From a checkpoint of a small contrastive audio-text model.
Training: 2400 steps, batches of 128.
Rows from block 2 of the text encoder of a small contrastive audio-text model, named by matrix and row number. Rows with one number belong to one neuron. Each number is 128 + 32 x the weight over its row's rms, rounded and kept within 0 to 255. All counts start at 0. Numbers have three digits each.
After each neuron's rows are labels from the 100 texts, of 14976, where the neuron reaches its highest value: "fires on" is the input token at the peak. Only what is clearly more common there than usual is listed. The data: short read English sentences (LibriTTS-R). In brackets: how many of the 100.
# fc1: MLP up (text_encoder.blocks.2.mlp.fc1.weight, 1024x256), inputs 0-255
# fc2: MLP down (text_encoder.blocks.2.mlp.fc2.weight, 256x1024, transposed), outputs 0-255

fc1.63:057098068166165123117128094170051127099117119123095104158101122124138186128123131087133120118146124076178100138091126124167100093127148144132154139141176172079120154149101151171152142100145098145092144106095087137060123150129145179094159199142140149180184151113145176144139147116165104147066167115178127103188154167122164155142135128100165100136108120112139145103147185091150159119112114133164111172086102174106115126114169105162124128058161168101136195093148161120165142108172147147086133120158098194161158163167145124157155186104123186117033127159161152119161142127140097184145187105110112107152121062103114058122117185109138157084082130167127075115151147168167092060132141173093128107136154123109171154176116174149136129136097102137139160210141081072151135125140176
fc2.63:103133154139141132125160135094132207121071115103105131124107116172168096142091157119116124101097109146092088107158069077112137145137135107182195149140049109162173088132161163133191103108071154111175109135196141149155157120118126142183097130061141135116098081139141096196117167133127134127124193127140155148065143116111148137105118116162113148063118111170093075128147059115093115125179150206107161132127164073128179130161110089109102132164067164185158164126113120123159135151097174134164104149111168138056171137139190112178126168130137175128135146116096108143140136113160194122100135162125155130121144137126165171129116147110116122122179126101130162183081104102084157178147176110143121151162180163121165096135179074090128164104196091102139105076122197161130189096153093
fires on: "<end>" (65)

fc1.363:101121098162051158159117105169166135114117156158165141130170104096163210107089089138131137100189145141156163145141125143117158108110157179139097110155098110111108123154145142158155157143164111136143139146087120142122136120160102071077099120096122088104115152051114151135133154088171102166100070090092073136126142145156147110162072137090105074098091143133108110128161140160089182106091139122113090176105162064105097152154153173078113068072106094055081133163155143147152049116155132129136153101167205109118069131028157165185098063127169125115109126137082144120143092153168089114146159098100146171120142101121084129146103114111151092098130068110164177084165059139150107140061109130052124124131146124095084143130070115115123113128140148144112110116099112065120088116175119
fc2.363:092067119077152110164125128095107128122128071095094130117066164131092091169103182120147079094048116151105156111105119098123154122095157057077109121068115124089121112085143090143115175088098143112094154107129163117144121167108100188133145101156140158140116111119089127109081077171057116117118139119219162135076093079104100177122194089087171173135153140148141150097104160174128117096183124177161130097169130187129099101104119109169105127133146114125141146118130078113153193119115120123059100089102113111133109157141061140096128124118146096102173143129124138177113128060041150113111056154118165152113104090146135087116102123178126125084114155152130125119042157165088119115156082122183094082156141115104134155092098159160133139085114105112155131105159069128102206134161143
fires on: "<end>" (86)

fc1.225:115115193131086087113147162115101091118191112092109117126160112192161169120076149155135179114147124163096088139130129148128106057197126116108166127095140126076074098115127131072115142164148137188146126181218141058106120117085091141111146157189128172086122069060123142130132118107091134101149103175163123101171119182093097151131123135094122139151150108116145062155057106127135100084106147089069185174102194132153143120127134083130131156172168130140131088125141068100088132058157147084156168107109149136125093111119081176071111133153125140126142130164163106125058157097124125116131112102159128080139152157156111061082150141098107134140152123138109093139136164042086118137157144139116170101189073113100106070093124127180136195091140141093111139132136111174142166165132102
fc2.225:162151124124128138133120118142118143129142144154064106158095125142155158142127108035170071113126068103159172095130066182130122133150167185118072149165138155108119147119112155194157167089082155048114168112132129206153116152105098103183130086154084149103174134154111109133094138099116112073168081129136051155140130095131121168129083104146137116100171169140037162124139138071119086131090083143112149080108142169152089104120064153168129162138086071136133098137191085152130114174089090127093124135142114153106139089173110134171104074156147143105078157162179079078101106119104097122105155101124164124104122103125118134169077173128045141087111059150098104109108127122108168102118122152146101199099160121146101190108138111132099137092062099095152088121131112112142131159161096
fires on: "he" (100)

fc1.132:145178161160148137144122192141117111215066092111121055168160114152067087151117128149105126147070138173091193133063164112158083069086144098158138128131106111072030111128131038150069170071175135096129112165084087151127161140158115103120060111139150118131157119150177128067151064160112121107113048131163163135096164125110129116141123136136135136092121103115131130169140165139112074119142137133068152113118073142125148107141133106109112111131095147140094122060069151120084183122149163175135118126135085141131101122134093151156141145074091102072142101105075133093126146160099107175147149142135091112114144140065137169115159124106143127106167134125068103149158156119112095152131108118101088115157099129147187140171122139113107179132088104104091122118076107036100176144088147
fc2.132:117088086089105117160126139113134047082182126081120119142136186151127077144108110102147100110134169098174081127127121178153138124147138132095119123152172189101152103108071150143172126119113176122134167113092147100115157128067151114093160117125076117118095098143057112152146126094133067157070183123093121146147103198182105125175145122049147095123134116100152133069186114159111093136136150111123132118101119072108124132143142099123121138157128143045070080154143117102096048125172068041121167145125149103120156116148176104166149135142166126140116129146105116106144116069178125054160071114123128081111086087138085097132098146139088130142087182139114145057095093067155169098086105150160104113145129113120052164109054105114143097086159076145156101100137133095111091139152136
fires on: "<end>" (25); "i" (7)

fc1.237:153197128093088119169150090150159138110155126114107032113125144168113130137084098167099151082129150058062196170141083192117126096114119184172106100134124116135153138139149088135156169160142108125199101102141133110182102153169108159184121093137172143187097114039093135107130061100141148127109126152085076102113117201107161094147121171196136093127154082085161144089088134109157138139132087106175093118133127079085104129156114091166129101168081144138121124177141074107098102111131087134211132159156101141136088138133144150134124113150150118147156143105099146120154133115140153121069119193142113147156161119143160053138107140180097131094142172139153128094141079093199155114060109136094156155115141141110109162137141167097117170152158135088122197136127077179169174131140129
fc2.237:091112130147133131130148168242147135118155116096105122100201099142116135116137174103166140096128079137137084102108105092141165160165118137100157101162131153196103135088103169115081144101133156118100089168125126134145135153126124168128121173120108097095158131136125087154077182074140078093080110105153153152108090109146107129131131118114165150111136121116131150170134119150105128129096126126127154096134069136187100125112162104094166072069136129082115141091106108124106196090119189148087151125175111123139092112122142110163154173098097132125154128072084084125136143107110105126179124105090144112091155142060085146087126184208136123176151084163113127200040173145112068086181133026108090102167125112113137100104161176146142109076109168111142068104126154046139089083106183
fires on: "<end>" (62)

fc1.98:143110092111181234148122099099139172129135120081153127146116103177146109070096077143067111174157084125143128157108159116118109110180089084142110101154140064143075089135151166134118117133153153105154193110139209095097129141122129092093061166107124136101119094133094205193119115125142118068140150155052123200125113096154140120120143112160121128095123117095123131075146115143105087216179088109118092146108130122115124114138104149053186127119156109141135103078164121109128156130147119140154131175151167113109121120156136140158134080091093173183148135146069175151096159139162132143086109098140089121118122116168145155125151169144167080117137133167073175131081089173127139090107123104127157142113100118095080109155075112133031023146126095160154085148100144142177138140135122
fc2.98:114093171161066087102131138100132083125126104120087188142148136133098143105164190134124088084134145161126079100088107098138123164058133120098128154124082121096172104140071113178058080135133144069088091149122117163125165142126148125132126119151168115162092075121068098090111161117119078131132106156130112130090151162129153111163102111122126134134159181153105062083092146062158070111115104101152163147131109175131069172106148149153120114098099154177091155137158079154136087102043088158144138062144075174141128115106182145049090139108124160118161095117121137132137115153101146105182117173085122178138117119159088175158083139123135160058117140088168111108152145057142084101164173154145106124092131132094174100131155121053196147168134142095111063146152105151104074079111105
fires on: "<end>" (84)

fc1.242:123156145108167114069124101146167184073115139176101120172130113127106108164111079170168070129206059097188130156140157109140102103119123162123176131105205148128092119138115090131118139192132165178112153151182093156078148104081135155155105105111096148114117125138155084105114081148107137080094147103102087184126099158137166132119166198128140192133167097104141088132122168120136100096146149144137099101136122151113117120116175122115196138149119108118107117192093128169115160154152131141157102195110111163085123088101098144124133180087155163156031142105152142083117184185150114147164126095105112117115146164132126047091118100152111112161149160149109138113132108123072091113116116168157126171146153116225159151067114119173213180098169156109080134150087156149103178107142148
fc2.242:116143174110153144165116100123111066166155196112123167146115180124140175116084143175138089109143122157087140136101141125139120160130173116073131136128139117141133098135142173141132048103077109123129083121075161099146149159141052141167170088184141135125085150186148075094167105104173114114141147123186115126073173092139103131103135179149122103164167150137156132121075071127108110132179113143092097137130111166207136077119139120155098186100099100137132099115139113076122101113138139171182181073136151163099030152113187158117123116083117128122092139170132120135103178118166120147082162136099072135134089159142210123124131086109147105218174122135150129103091188146206154101176070098154110120128120205099081098120084079146149151163116142129148142126137159100109096122094157
fires on: "be" (13); "to" (8)

fc1.759:103105139123090096150158136112153142142090097093157090101062071133155153124106164156066105136130117140063134095135163125114080178149132145072123170126132154139108166087150096135194124104155084047098188082120152090069138106150113145154198212120063158140118125092098089154077124169141138080112128125154165128113098171095126178069146145122129140102127127116164121094087132100100151172090154114147132100061155067141163109080088113135126075092133191108138156094144181124112140124127181080127086076130159139163148134086139122103144157169127146140081121119138092158115122095047123129154138098147163096126132121129162167105099103102136151068181112153073095073143150094122128110139154131017163107190123114133129121123142115128120114151114178096183169148146101062138134123172187
fc2.759:154172140147156173078118134133071133079157172111091151128128149122182081085126115145137124084135106116161104120123107096117188098091138132081132100144053177196198100177096135091104146113178172119156124160104126102109155122137127141087088086081213083182144139115131135145166201135124090131168157119048106123154184130079118112111129098093094141169128100171123161116133100146166112082100065120120157188156057106172106144107125134086136160127108152145099111116129092079145135132087094178152129150100093105105113087145161086125114145173178126110134130134094120141157131141189110151088111146080147129141094092181146140128116084207139097158105201145195131208130115065161094108122166091114167125103143121108116156176147081083125098094125113178156149123137196114148115088112112
fires on: "<end>" (45)

fc1.303:164163086069079163114062182107134162154137142118126131111193137130118065143197154114131120175133140118132137110086149191140115164139149098109100115114112175141124097114140117122178131126181127159125157126109146172163117215162132134109126071149071061115126165207121100171154128109045149129083152098129124186117111146120106174093141149131121105120094119161150141122154141189149103136166120111170109080088167134192122190123163124121136152102149115108160155139179114117054117203165106091161086116114116157198179107106147150166109141111148141150138155118133122166124091174110211129126136138145122128187062148104117160112104132119160198089113099127132096177079121143125160161169171158142119137100134121139151136132148212171126168133153136185132203188113161092115120068150155
fc2.303:164063135110093155200123145120092117185097130069115125120143169102118132191121129170151090121153130102097159155160131096086133112102066135093140107096097113158097098159136105141084169128135184146104138115169060056135130107132192092069123138102127148148186140125133141135072108122113145151194143105100108100131126121175102052136107127106127146121104106131078181090156169054121132109130163082101105148159097109118169160179108087200089112172142132157148114119117168138176140109096129148133122165129148154132104122134195177099124161089054143094110126179071078112142154069150150154055164131150094177075113159135138112135135191139131116117119115176137102123160104118185167137109133126167117038123100139131129173148145127148170075130140093167086113125143156143124229182131169
fires on: "what's" (38); "that" (15); "which" (8)

fc1.67:142115150093128152110096189148172080185076126105170204068083122124135119137068086112130162110104194180124080108128138132094123119185093149133079102132129158137117084144071172119126107172097140128128179131178114132070156127077087121109109135146101124175147091133122113059131146114132195125138114162157084075071109148137150111136077071076109140095113169153174122180134160076165079109185155118145144124164171068115181128133139139113088073106209118075137227163128118088100125123113091125116049100151106148137172164149108147157120107103159139165101113139076141145103082102105117127099134176074129053131135119178148171139146120189164157119127176160117171152127107115109101117202147143093112105169128118157141117106122102147138149142133137128114060137122108143155090149141157
fc2.67:132176134133130191070095086102093142168115158172149103110147129132138159190172125116090085166157093118068185077094054099149136134096170178102155093108126101082187127132126162073137130184146148087138079102074172169110101146120112132084141104101122136147092121184101159175150148130076151127124174156116149087138159087099196116123113087168135117140155162148164117124115152154114164151146138123106077155160086158168121103131068089113154134210107117129118095137167126152062104166117089114123171051116158145083199133101111140060128107151146136108184154098212163190116153108146168156101126122194141151080146156105141078092110157143077120157047120144094140112148121092102117144146128132154125157123132124147079122139105147095094142111118135146097110097083132129166068135152060
fires on: "<end>" (89)

fc1.297:149154170143132180153084070086139155175138121112177087130149079084069157177159155151096158166145112108178125153087162111131083188135132170144137097192106122135094114150074145124103081190098187133126065108093132145179060124141147098131137096123149117101110113180098112184145105135143154109113136088194145074074124113141130128082166149138144158097179066136172138153100101164143125126183123150157122137141147134157050163122204160119162066152087111190157114130110164138140144137187144125115133112113185134078131126148199146139157093176153099160138127118202145051097159155126120147113120145143151133125119164106116127110116152155075126131160140121151156099172123188153153105112106145058121133128169163147109132075070066129111096162180064151146137140099107157170142084142092
fc2.297:166168096074129097107171117145047131120087078071063175129137156113219142113135103181166139130113135157121136173189177096155093115081121148130161172064107099140150148110107117122160088116118086140132142166132098133105108156122074086104143102142103120108073136175138152103137108118171141148165147197089114131121137193137158142068119124175137158167096177118143198157167130084134138114074098158062140210198137171134200138083139077145084189158125184127135097134074188189103127101138186126142115112133081096143142186083107137115111117164120104119130124111103118157121174107141128087134129200134139167129115154106109120163154137115136123162129134136085153147143135101128196156153087088142108124108200134140108107156165112080136097159167132079093093157130159095157140144109137
fires on: "little" (7)

fc1.102:127169220150143107103100140169101121129069114122125148093165109092111094118075097150140149190125107154137081139070128056117138143100121092116177128054079197180164079145121133106206143106098122124166123169107134146094097133087129115117182167121129075160095111152130149110158147147169120133128121142135153119099135185152025131140164149114152122134140107151154119083134100128096124094141146154145088128098124125112120152109149118103163063189063107077158105177113116056084075111122145129156109127087105107163183116141108052120119129162131145163146137124123164149128125211123137147132168126155178143128108144125140148110163108085062124123192125103107193090122183121063174040166151105164145044149156132136115100107168116146152081194152123109123127118144117107129146096093150
fc2.102:117186151087149091125099106159150133154138101105122109147081101112114143102119182147083150079122129163106112136112123128176138101103101159122133115139105145152130115135169153151173177103180089166109147174157108155131069105163146183061116108142115086190140117116136123057123105113161152143126046147133117154095148120127182167152099127118169147095164137127184141141150161152112152135105053080125194172148074147141186055075127110153045114083126139114086145159106178089061141131057172143104183162122075164134120170122153141159119103082110120124135122154106119108086196104121072131157164172109133152061129085133134142091133118101126131116075101102118110138093140108163132169076143073044150120130146166089116156190102129172123087112109140138061152160198112145094171099154125
fires on: "been" (7); "the" (7)