From a checkpoint of a small contrastive audio-text model.
Model: log mel input, encoder layers 12.
Rows from block 2 of the text encoder of a small contrastive audio-text model, named by matrix and row number. Rows with one number belong to one neuron. Each number is 128 + 32 x the weight over its row's rms, rounded and kept within 0 to 255. All counts start at 0. After the name is the row's rms in percent of the matrix's.
Before each neuron's rows are labels from the 100 texts, of 14976, where the neuron reaches its highest value: "tokens" is the input token at the peak. Only what is clearly more common there than usual is listed. The data: short read English sentences (LibriTTS-R). In brackets: how many of the 100, against the usual share in percent.
# fc1: MLP up (text_encoder.blocks.2.mlp.fc1.weight, 1024x256), inputs 0-255
# fc2: MLP down (text_encoder.blocks.2.mlp.fc2.weight, 256x1024, transposed), outputs 0-255

tokens: "said" (43 vs 0.7)
fc1.532 093 [165 150 113 132 144 153 179 121  90 143 117 117 108 156 187 101 174  93 169 119 130 108 129 141 188 130 142  86  91 141  92 168 111 125 148 124 155  83 143 130  98 150 116 146 146 133 112 107 106  62 104  99 167 112 140 176  80 105 102 110 157 134 122 155 180 165 135 120 217 105 134 114 155 141 131 159 100 148 117 138 182  86 102 151 133  68 159  95 102 134 144 113  96 111 110 124 161 137 108 157 124 108 143 136 197 122 148 100 141 135 137 139 192 131 130  86  74 149 159 122  83 139 110 102 123 129 109 150 137  69 123 151 155 181 176 208 146 160 170 156 106 120  41  83 131 115 100 137 102  98 103 156 182 121 185 114 147 169 187 118 147 200 136  90 143  96 129 123 169 143 109  92  82  91 108 175 191 145 109  91 165 180 143 113 127 168 119 130  82 121 113  86 140 141 166 143 151  77 123  93 179 141 113 125  70 175 179 143 128 137  70 159 138  78 158 191 138  97  89 173 164 141  94 141 113 207 155  87  67 127 118 167 121 167 147  78 118 184 167 116  81 124 134 137 165 177 137 174 161 167 148 122 108 178 152 144]
fc2.532 083 [129 186 146 119 101 112 146 115 104 172 104 203 126 163 105  92 152 123 162 129 166  86 120 167 104 114 148 137  39 111 113 151 145  92 135 170 158 139  90 216  81 135 143 101 202  94  75  93 117 174 139  98 137 126 139 145 104 174 126 164 132 103 181 141 112 117 180 105 122 162 140 129  83 108 173 152 172 117  96 154 125 121 129  77 127  65 124 240 156  73 109 125 160 199 134 152 118 162 129 131 109 146 118  92 166 123 120 147 164 157 137 108 150  65 150 181  96  90 142 146  92 119 134 137 160 123  84  98 129 118  73 125 113 145  91 117 146 134 156 115 131 142 169 181  76 117 150 149 134 154 148  83 149 116 139 147 177 187 146  85 103 136 137 141 155 186  86 169  72 165 126 101 135 157  97 123  81  79 130 188 129 137 125 112  75 173  60  76 197 122  81 140 123 138 100 143 139 145 122 168 133 106 131 104 153 151 129 199 135 109  89 158 120  71 160 144 179 128 140 125 134 165 124 161 128 142 138 114 172 156 126 142 128  89 162 101 118 114 154 119 144  81 158 161 118 157 164 110  67 171 104 191 143 114  89 101]

tokens: "it" (100 vs 1.4)
fc1.559 090 [119  87  58 169  91 120 166  83 130 129  79 152  99 156 180 166 198 172 123 142 135 152 183 112 151 117 158 100 147 144 151  66 153 152  87 106 129 135 131 194  94 130 157 137  57  81  93 120  75 111 135  87 135 135  68 150 104 151 185 146 116 206 155 117 113 178 118 137 102 131 135 110  82 133 150 108 145 136 141 172 120 145 100  95  74 144 139  54 114  94 132 103 107 154 169  82 132 103 137 126 118 144 106 124 156 120 130 113 120  96  95 187 119  95 116 121 151 169  97  97 124 112  88 213 140 115 111  96 105 152 142 115  71 140 114 150 110 102 133 206 123 126  78  86 111 183 108 152  94 102  88 126 136  99 157 104 128 168  82 166 132 104 158 146 165 141 132 142 126 141 107 115 104 157  99 108 134  87 159 125  68 111 102 124  95 147  72  48 138 202 137 106  97 115 194  58 179 116  90 118  89 186 171 103  66  96 149 127  89  96 160 136 133 112 136 167 140 118  53  56 107 181 121  95 118 110  96 140 103  77  79 130 140 101 118 152 144 135 112 120  81 113 157 144 141  86 140 102 130  79 124 119 137  99 122 145]
fc2.559 091 [178 151 163 163 118 108 126 178 162  89  92 123  67  83  86  92 132 110 114 117 115 154 116 147 137 128 138 107 159  57 139 158 135 153 183  67  86 131 110 112 118 144 115 155 198 183 177 137 121 140  61 162 145 124 172 138 148 114  70 142 235  72 136 179  97 140 131 113 138 138  87 132 145 121 148 111 126 114 121  49 152 161 155 157 141 146 142 189 189 213 163 101 129  51  96 157 103 162 112 102 107 130 172 109 159 145 106  80 114 170 147  48 154 124 149 111  57  91 128 130 116 179 180 121 145 175 175 129 131 144 193 115 161 150 158  75 172 167 153  99 109 121 177 171 166 110 109 131 143 156 135 126 141  98  54 113 116 107 155 132 153 138  74 109 115 115 107  92 106 156 135 133 133 129 105  82 119 110  74 151 159  87 168 122 127 167 128 162 126 104 149 122 128 133 137 163 112 108 106 165 162 104  76 160  95 163 108 146 165 141 120  84 191 144 160 163 159 119 113 105 147 101 123 153 103 133 102 146 136 145 181  99  92 125 140 165 159 144 130 137 129 162 151  92 101 134 114 190  90 125 202 114  95 128 131 111]

tokens: "it" (7 vs 1.4)
fc1.311 105 [164 145 119  87 152  71  96 115 143 128 156  91 105 122 130 137  97 177 143 120 137 124 141 158 146 123 144  94 158 159 157 141 141 131 107 108  88 114 188  43 122  85 136 136 144 155 159 122 142  83 168 100  85  89  78 176 182 193 105 129 104 152  92  86 116 116 115  94 111 120 135 146 149 168 136  60 138 113 122  93  64 105 148 134  95  81 132 106 155 117 109 122 102  74 139 162 128  96 168 100  74  62 125 142 157 144 122 103 105 103 159  31 170 116  98  91 153 160 116 130 145  56 161 144  93 180 113 117 173 129 148 147 116 152 164 157 145 131 156 153 128 128 102 127 120 111 155 120 128  88 160 154 107 130 108  77 156 153 120 133 111 159 163 122 124 105  86 143 177 112  88 102  87 147 135 194 100 105 101 103 150 160 158 143 153 161 206 123 140 158 125  66 154 109  76 101 143  79  92  58 167 164 157  98 128 135 151 132 223 144 151 116 131  96 105 158 144 204 137 151 118 127  49  94 130 118  42 156 106 113 101 152 106 147 131  62 146 119 152 156 189 113 125 184 112 194 100 120 106 128 128 144 180 121  87 105]
fc2.311 103 [101 132 180 122 145 125 102 129  94  88 141 131 118 126 149 111 183  78 117 133 105 109 139  76 126  94  95 145 126 110 199 123 121  84 129  96 132 163  45 144  51 133 139 185 117 152  93 111 132  88  93 144  96 114 183 110 126 127 147 187  65 120 193 155 127 143  93 121 128 148  69 130 123  66  90 128 110 125 165 232 159 138 115 148 126 146 130 175 104 133 120 183 126 118 217 183 140 120 134  98 112 118 141  75 137 145 173 130 177  91 134 179 110 106 144 137 131 141 151  97 102 162 111 114  77 187 176 158 117 135 112 184  86 114 142  60  83 104 117 161 140 111 133 145 139 162 118 173  99 111 128 136 134 140 149 165 131 164 111 117 149  60 109  95 149 174 145 174 103 117 147 153 158 174  95 117 131 142  80 142  97 101 193 131 160  74 129  93 186  89 125 174  95  87 136 153 176 107 157 143 111 140 153 108  91  94 105  79  56  84  65 136 134 118 151 105 128  64 174 118 139 161 151 129 135 199 131 127 178 120 135 100 110 167 126  94 192 118 180 106 149 154 126 109 131 171 148  98 153 158 144 117  94 145 115 133]

tokens: "it" (7 vs 1.4); "'" (7 vs 0.9)
fc1.41 091 [127 134 138 113 116  98 132 134 118 104  85 149 160 111 149  94 174 120  58 156  81 145 118 168 134 172 128 102 126 141 152 153 184 114  76 116 150 129 151  99  45 213 118 135 163 102  88 164 115 164 175 119 129 117  94 100 125  80 140 108 115  94 141 168 155 147 143 122  88 164 119 161 150 132 157 102 152  72 151  47 149 123 136 193 153 120 174 126 115 157 103 131 134 145  59 116 122  98  65 160 175 169 131  94 140 164 102  90  97 113 125 151 167 122 164 137 170 174 121 186 137 108  82 127 137 117 129 150 129  81 171 100 110 135 118 122 163 114  97 155 142 101  68 150  69  38 145  60  95 107 132 134 144  99 136 122  93  98  92 154 131 129  88 121 169  89 102 138 182 129 106 131  71 132 137 117 156 136  95 132  70 145  87 144 122 154  84  99 114  63  99 155 136  94  89  61 165 122 183  53 130 103 179 113 142 143 130 141  69  95 119  94 142 151 173 132 115 145  93 157  60 120 114 148 134 211 109 133 111 155 164 100 132 208 134 124 152 145 148 114 136 160 178 102 129 118 146 158 135 154 100 169 173 177 122  90]
fc2.41 085 [154 102 117  80  33 104 167 144 154 164 202  86  99 138  80 115 148 157  83  39 174  94  69 144 112 149 118 133 132  94  83 102 142 103 125 118 199 172 139 103 148  86 151 126  95  97  81 115 111  81 127  92 103 137 190 152 109  98  72 190 147 165 104 110 161 129 129 125  98 126 153 141 129 163  98 130  76 132  98 137 174 132  93 114 140 173 147  90 143 130 134  90  84 113 105  96 153 131 143 158  93 130 117 132 194 133 134 151 107 135 164  95 126 129  79 169  90  87  47 140  72 165 115 151 135 110 100  73 119 166 116 175 194 164 136 140 121 163 115 166 100 194 152 187 156 184 162 103 115  94 155  98  82 163 119 173 119 141 158 138 106 124 115 113  75 133 121 111 115 190 154  92  39 120  84 130 101 145 156 107 210 122 112 142  90  94  72 142 180 129 154 108 133 148 107 180 124 108 134 141 114 146 105 121  88  96 165 101 178 109 153 130 114 134  71 137 147 175 119 119 132  93 102 133 140 140 150 101 105 133 123 131 110 116 121 118 108 143 109 118  80  83  91 117 194 131 150 100 116 119 111 119 107  72  80 129]

tokens: "said" (77 vs 0.7); "she" (15 vs 0.7)
fc1.250 101 [143 113  82 161 114  79 118 171  91 130 194 160 193 138 114  15 136 170 162 128 112 174 129 113  95 149 124 103 168 118  93 138 130 174 112  91 100  77 151 106 154 111 185 194 123 114  94 105 121 173 113 105 146 139  96 155 110 141 101 203 121 131 126  74 115 109 142  66  94  80 156 137 182 138 168 105  84 121 134 142 149 126  94 117 117 168 117 131 126 145  78  69 147 120  84 133 177 141 115 138 137 125 130  99 145 110 111 117 150 111 166 179 147 109  66 165 121 162 151 111 116 115  98  66  98 168 148 195 150 165 126  70 155 201 133 110 111  90 127 124 147 167 100 126 129 109 158 166 111 165 139 166 194 107 183  99 105 162 125 123 107 123 140 125 112 100 173 169 110 179 126 164  63 116 170 194 123 152 122 118 166 143 159 129 103 154 127 121 210 154  85 146 144  95 196 129  86 135 103 153 168 205 144 101  89 179 128 134 150 115 154  63 138 150 159  98 111 163 127 168 141 129 124 135 113 127 130 125 156 139  88 147 111 190  64 166 146 132 149 117 139 136 115 158 143 114  82 136 124 177  72 138 135 177 135 162]
fc2.250 105 [162 167 177 155 100 151 115 175 106 152  91  87 200  92 112 113  99 133 103  87 120  80 160 103 177 168 172 127 127 139 139  24  92 120 127 116 133 128 125 135 115 161 182 123 137 125 143  78 204 193 109 132  86 107 173  67 147 129 162  64 162 144 117 153 140 109 161 118 145  89  84 173 152  68  61 155 130 162 132 128 134 168 162 120 112  89 106 159 164 131 134  72 145 123 159 107 115 129  70 133 139 160 116 122  90 101 154  83 137 133 106 111 124 144  92 107 156 108 115 147 182 115 148 141  38 144 134 104 137 172 111  81  98 146 145 115 105 120 138 186 107 179 128  98 191 168 132 160 108 116 167 103 120 146 146  66 137 185 135 120  98 161 128  61 116 148  87 101 193 113 115 138 141 130  93 130 117 153 140 125 104 121 206 141 146 170 135 112 124  85  83 116 185 147 123  76 129 128 145 164 112 123 138 100 222  83 126 120  75 127 117 120  46  99 160 162 142 110 133 152 109 150 105 115 153 175 122 146 101  80 121 182 116 184 105  88 134 146 134 149  76 117 143 115  91 150 179 151 119 170 154 166 134 101 120 119]

tokens: "it" (59 vs 1.4); "you've" (14 vs 0)
fc1.64 106 [127 170 120 151 210 111 122 105 135 119  53 175  60  80 122 132 100 139 162 173 109 137 171 182 151 134  89 129 136 157  81 131 153 126 110  95 118 140 148 113 131 101  61 117 136 136 123 190 125 118 104 101 131  56 149 160 233  78 104 148 218 169 123 162 116 145 113 123 116 107 161 127  94 129 163 100 157 106 146 147 149 113 130 104 117 175 105 171  99 130 123  77 125 171 114 184  57 139 142 160 118 144  92 139 126 137 155 150 180  77  92 168 133  37  67 132 131 117 122 120  95 179 120 183 145 114 136 232 161  79 124 101 158 144 131 190 137 121 139 123 164 118 161 154 157 141  88 129  91  81  84 163 113 169 184  71 148 152 177 121 138 110 160 111 117 161 143 105 137 163 146 102 123 100  62  83 102 131 170 123 133  89 124 146 132 175 149 109 128 140  84 163 134 132 127 161 125 113 126 119 136 156 124 149 145  96 138 141  79 186 155  96 111 123 143 123 131  92  89 148 175 132 131  75 111  94 145 162 161 149  90 124 126 164 113 149 161 144 148 166 104  80 183 173 154 122  93 163 177 101 148 124 172 113 110 111]
fc2.64 111 [106 109 108 110 101 133 150 175  96  99 109 109  95 110 208 124 122 148 185 134 140 170 159  62 135 157 120  89 110  86  92 171 103 123  86  41 143 131 126  98  99 111 117 137 142  69 132 181 127 122 145 127 120 184 168 193 120 213  99 154 143 180  96 130  42 133 158 121 107 138 134  69  79 134  70 100  95 122  98  96 132 179 136 151  61 135 105  86  69 168 121 114 121 102 121  85 109 152  98  93 149 116 134 181 146 109 150  73  80 126 151  84  81 111 123 122  77 148 159 120 204 136 129 126 105 144 133 143 195 150 146 128 120 107 139 150  96 120 128 160 160 150 104 123 122 116 120  92  88 187  74 102 132  73 127 118 169 128 145  58 152 104  85 116 161 132  75 117 143 115 128 171 116  63  98 132 110 127 126 131 109 106 146 140 159 115 108 103 173 137  92 120  88  70 141  87 134 121 164 117 126 124 118  98 178 148 124 166 183 100 119  60 106 150 150 139 165 164  80  88  36 121 136 139 159 155  96 101  72  92 112 149  99 111 154  95 128 123 150 148 118 145 112 141 129  94  64 182 111 169 118 128 149  97 155 105]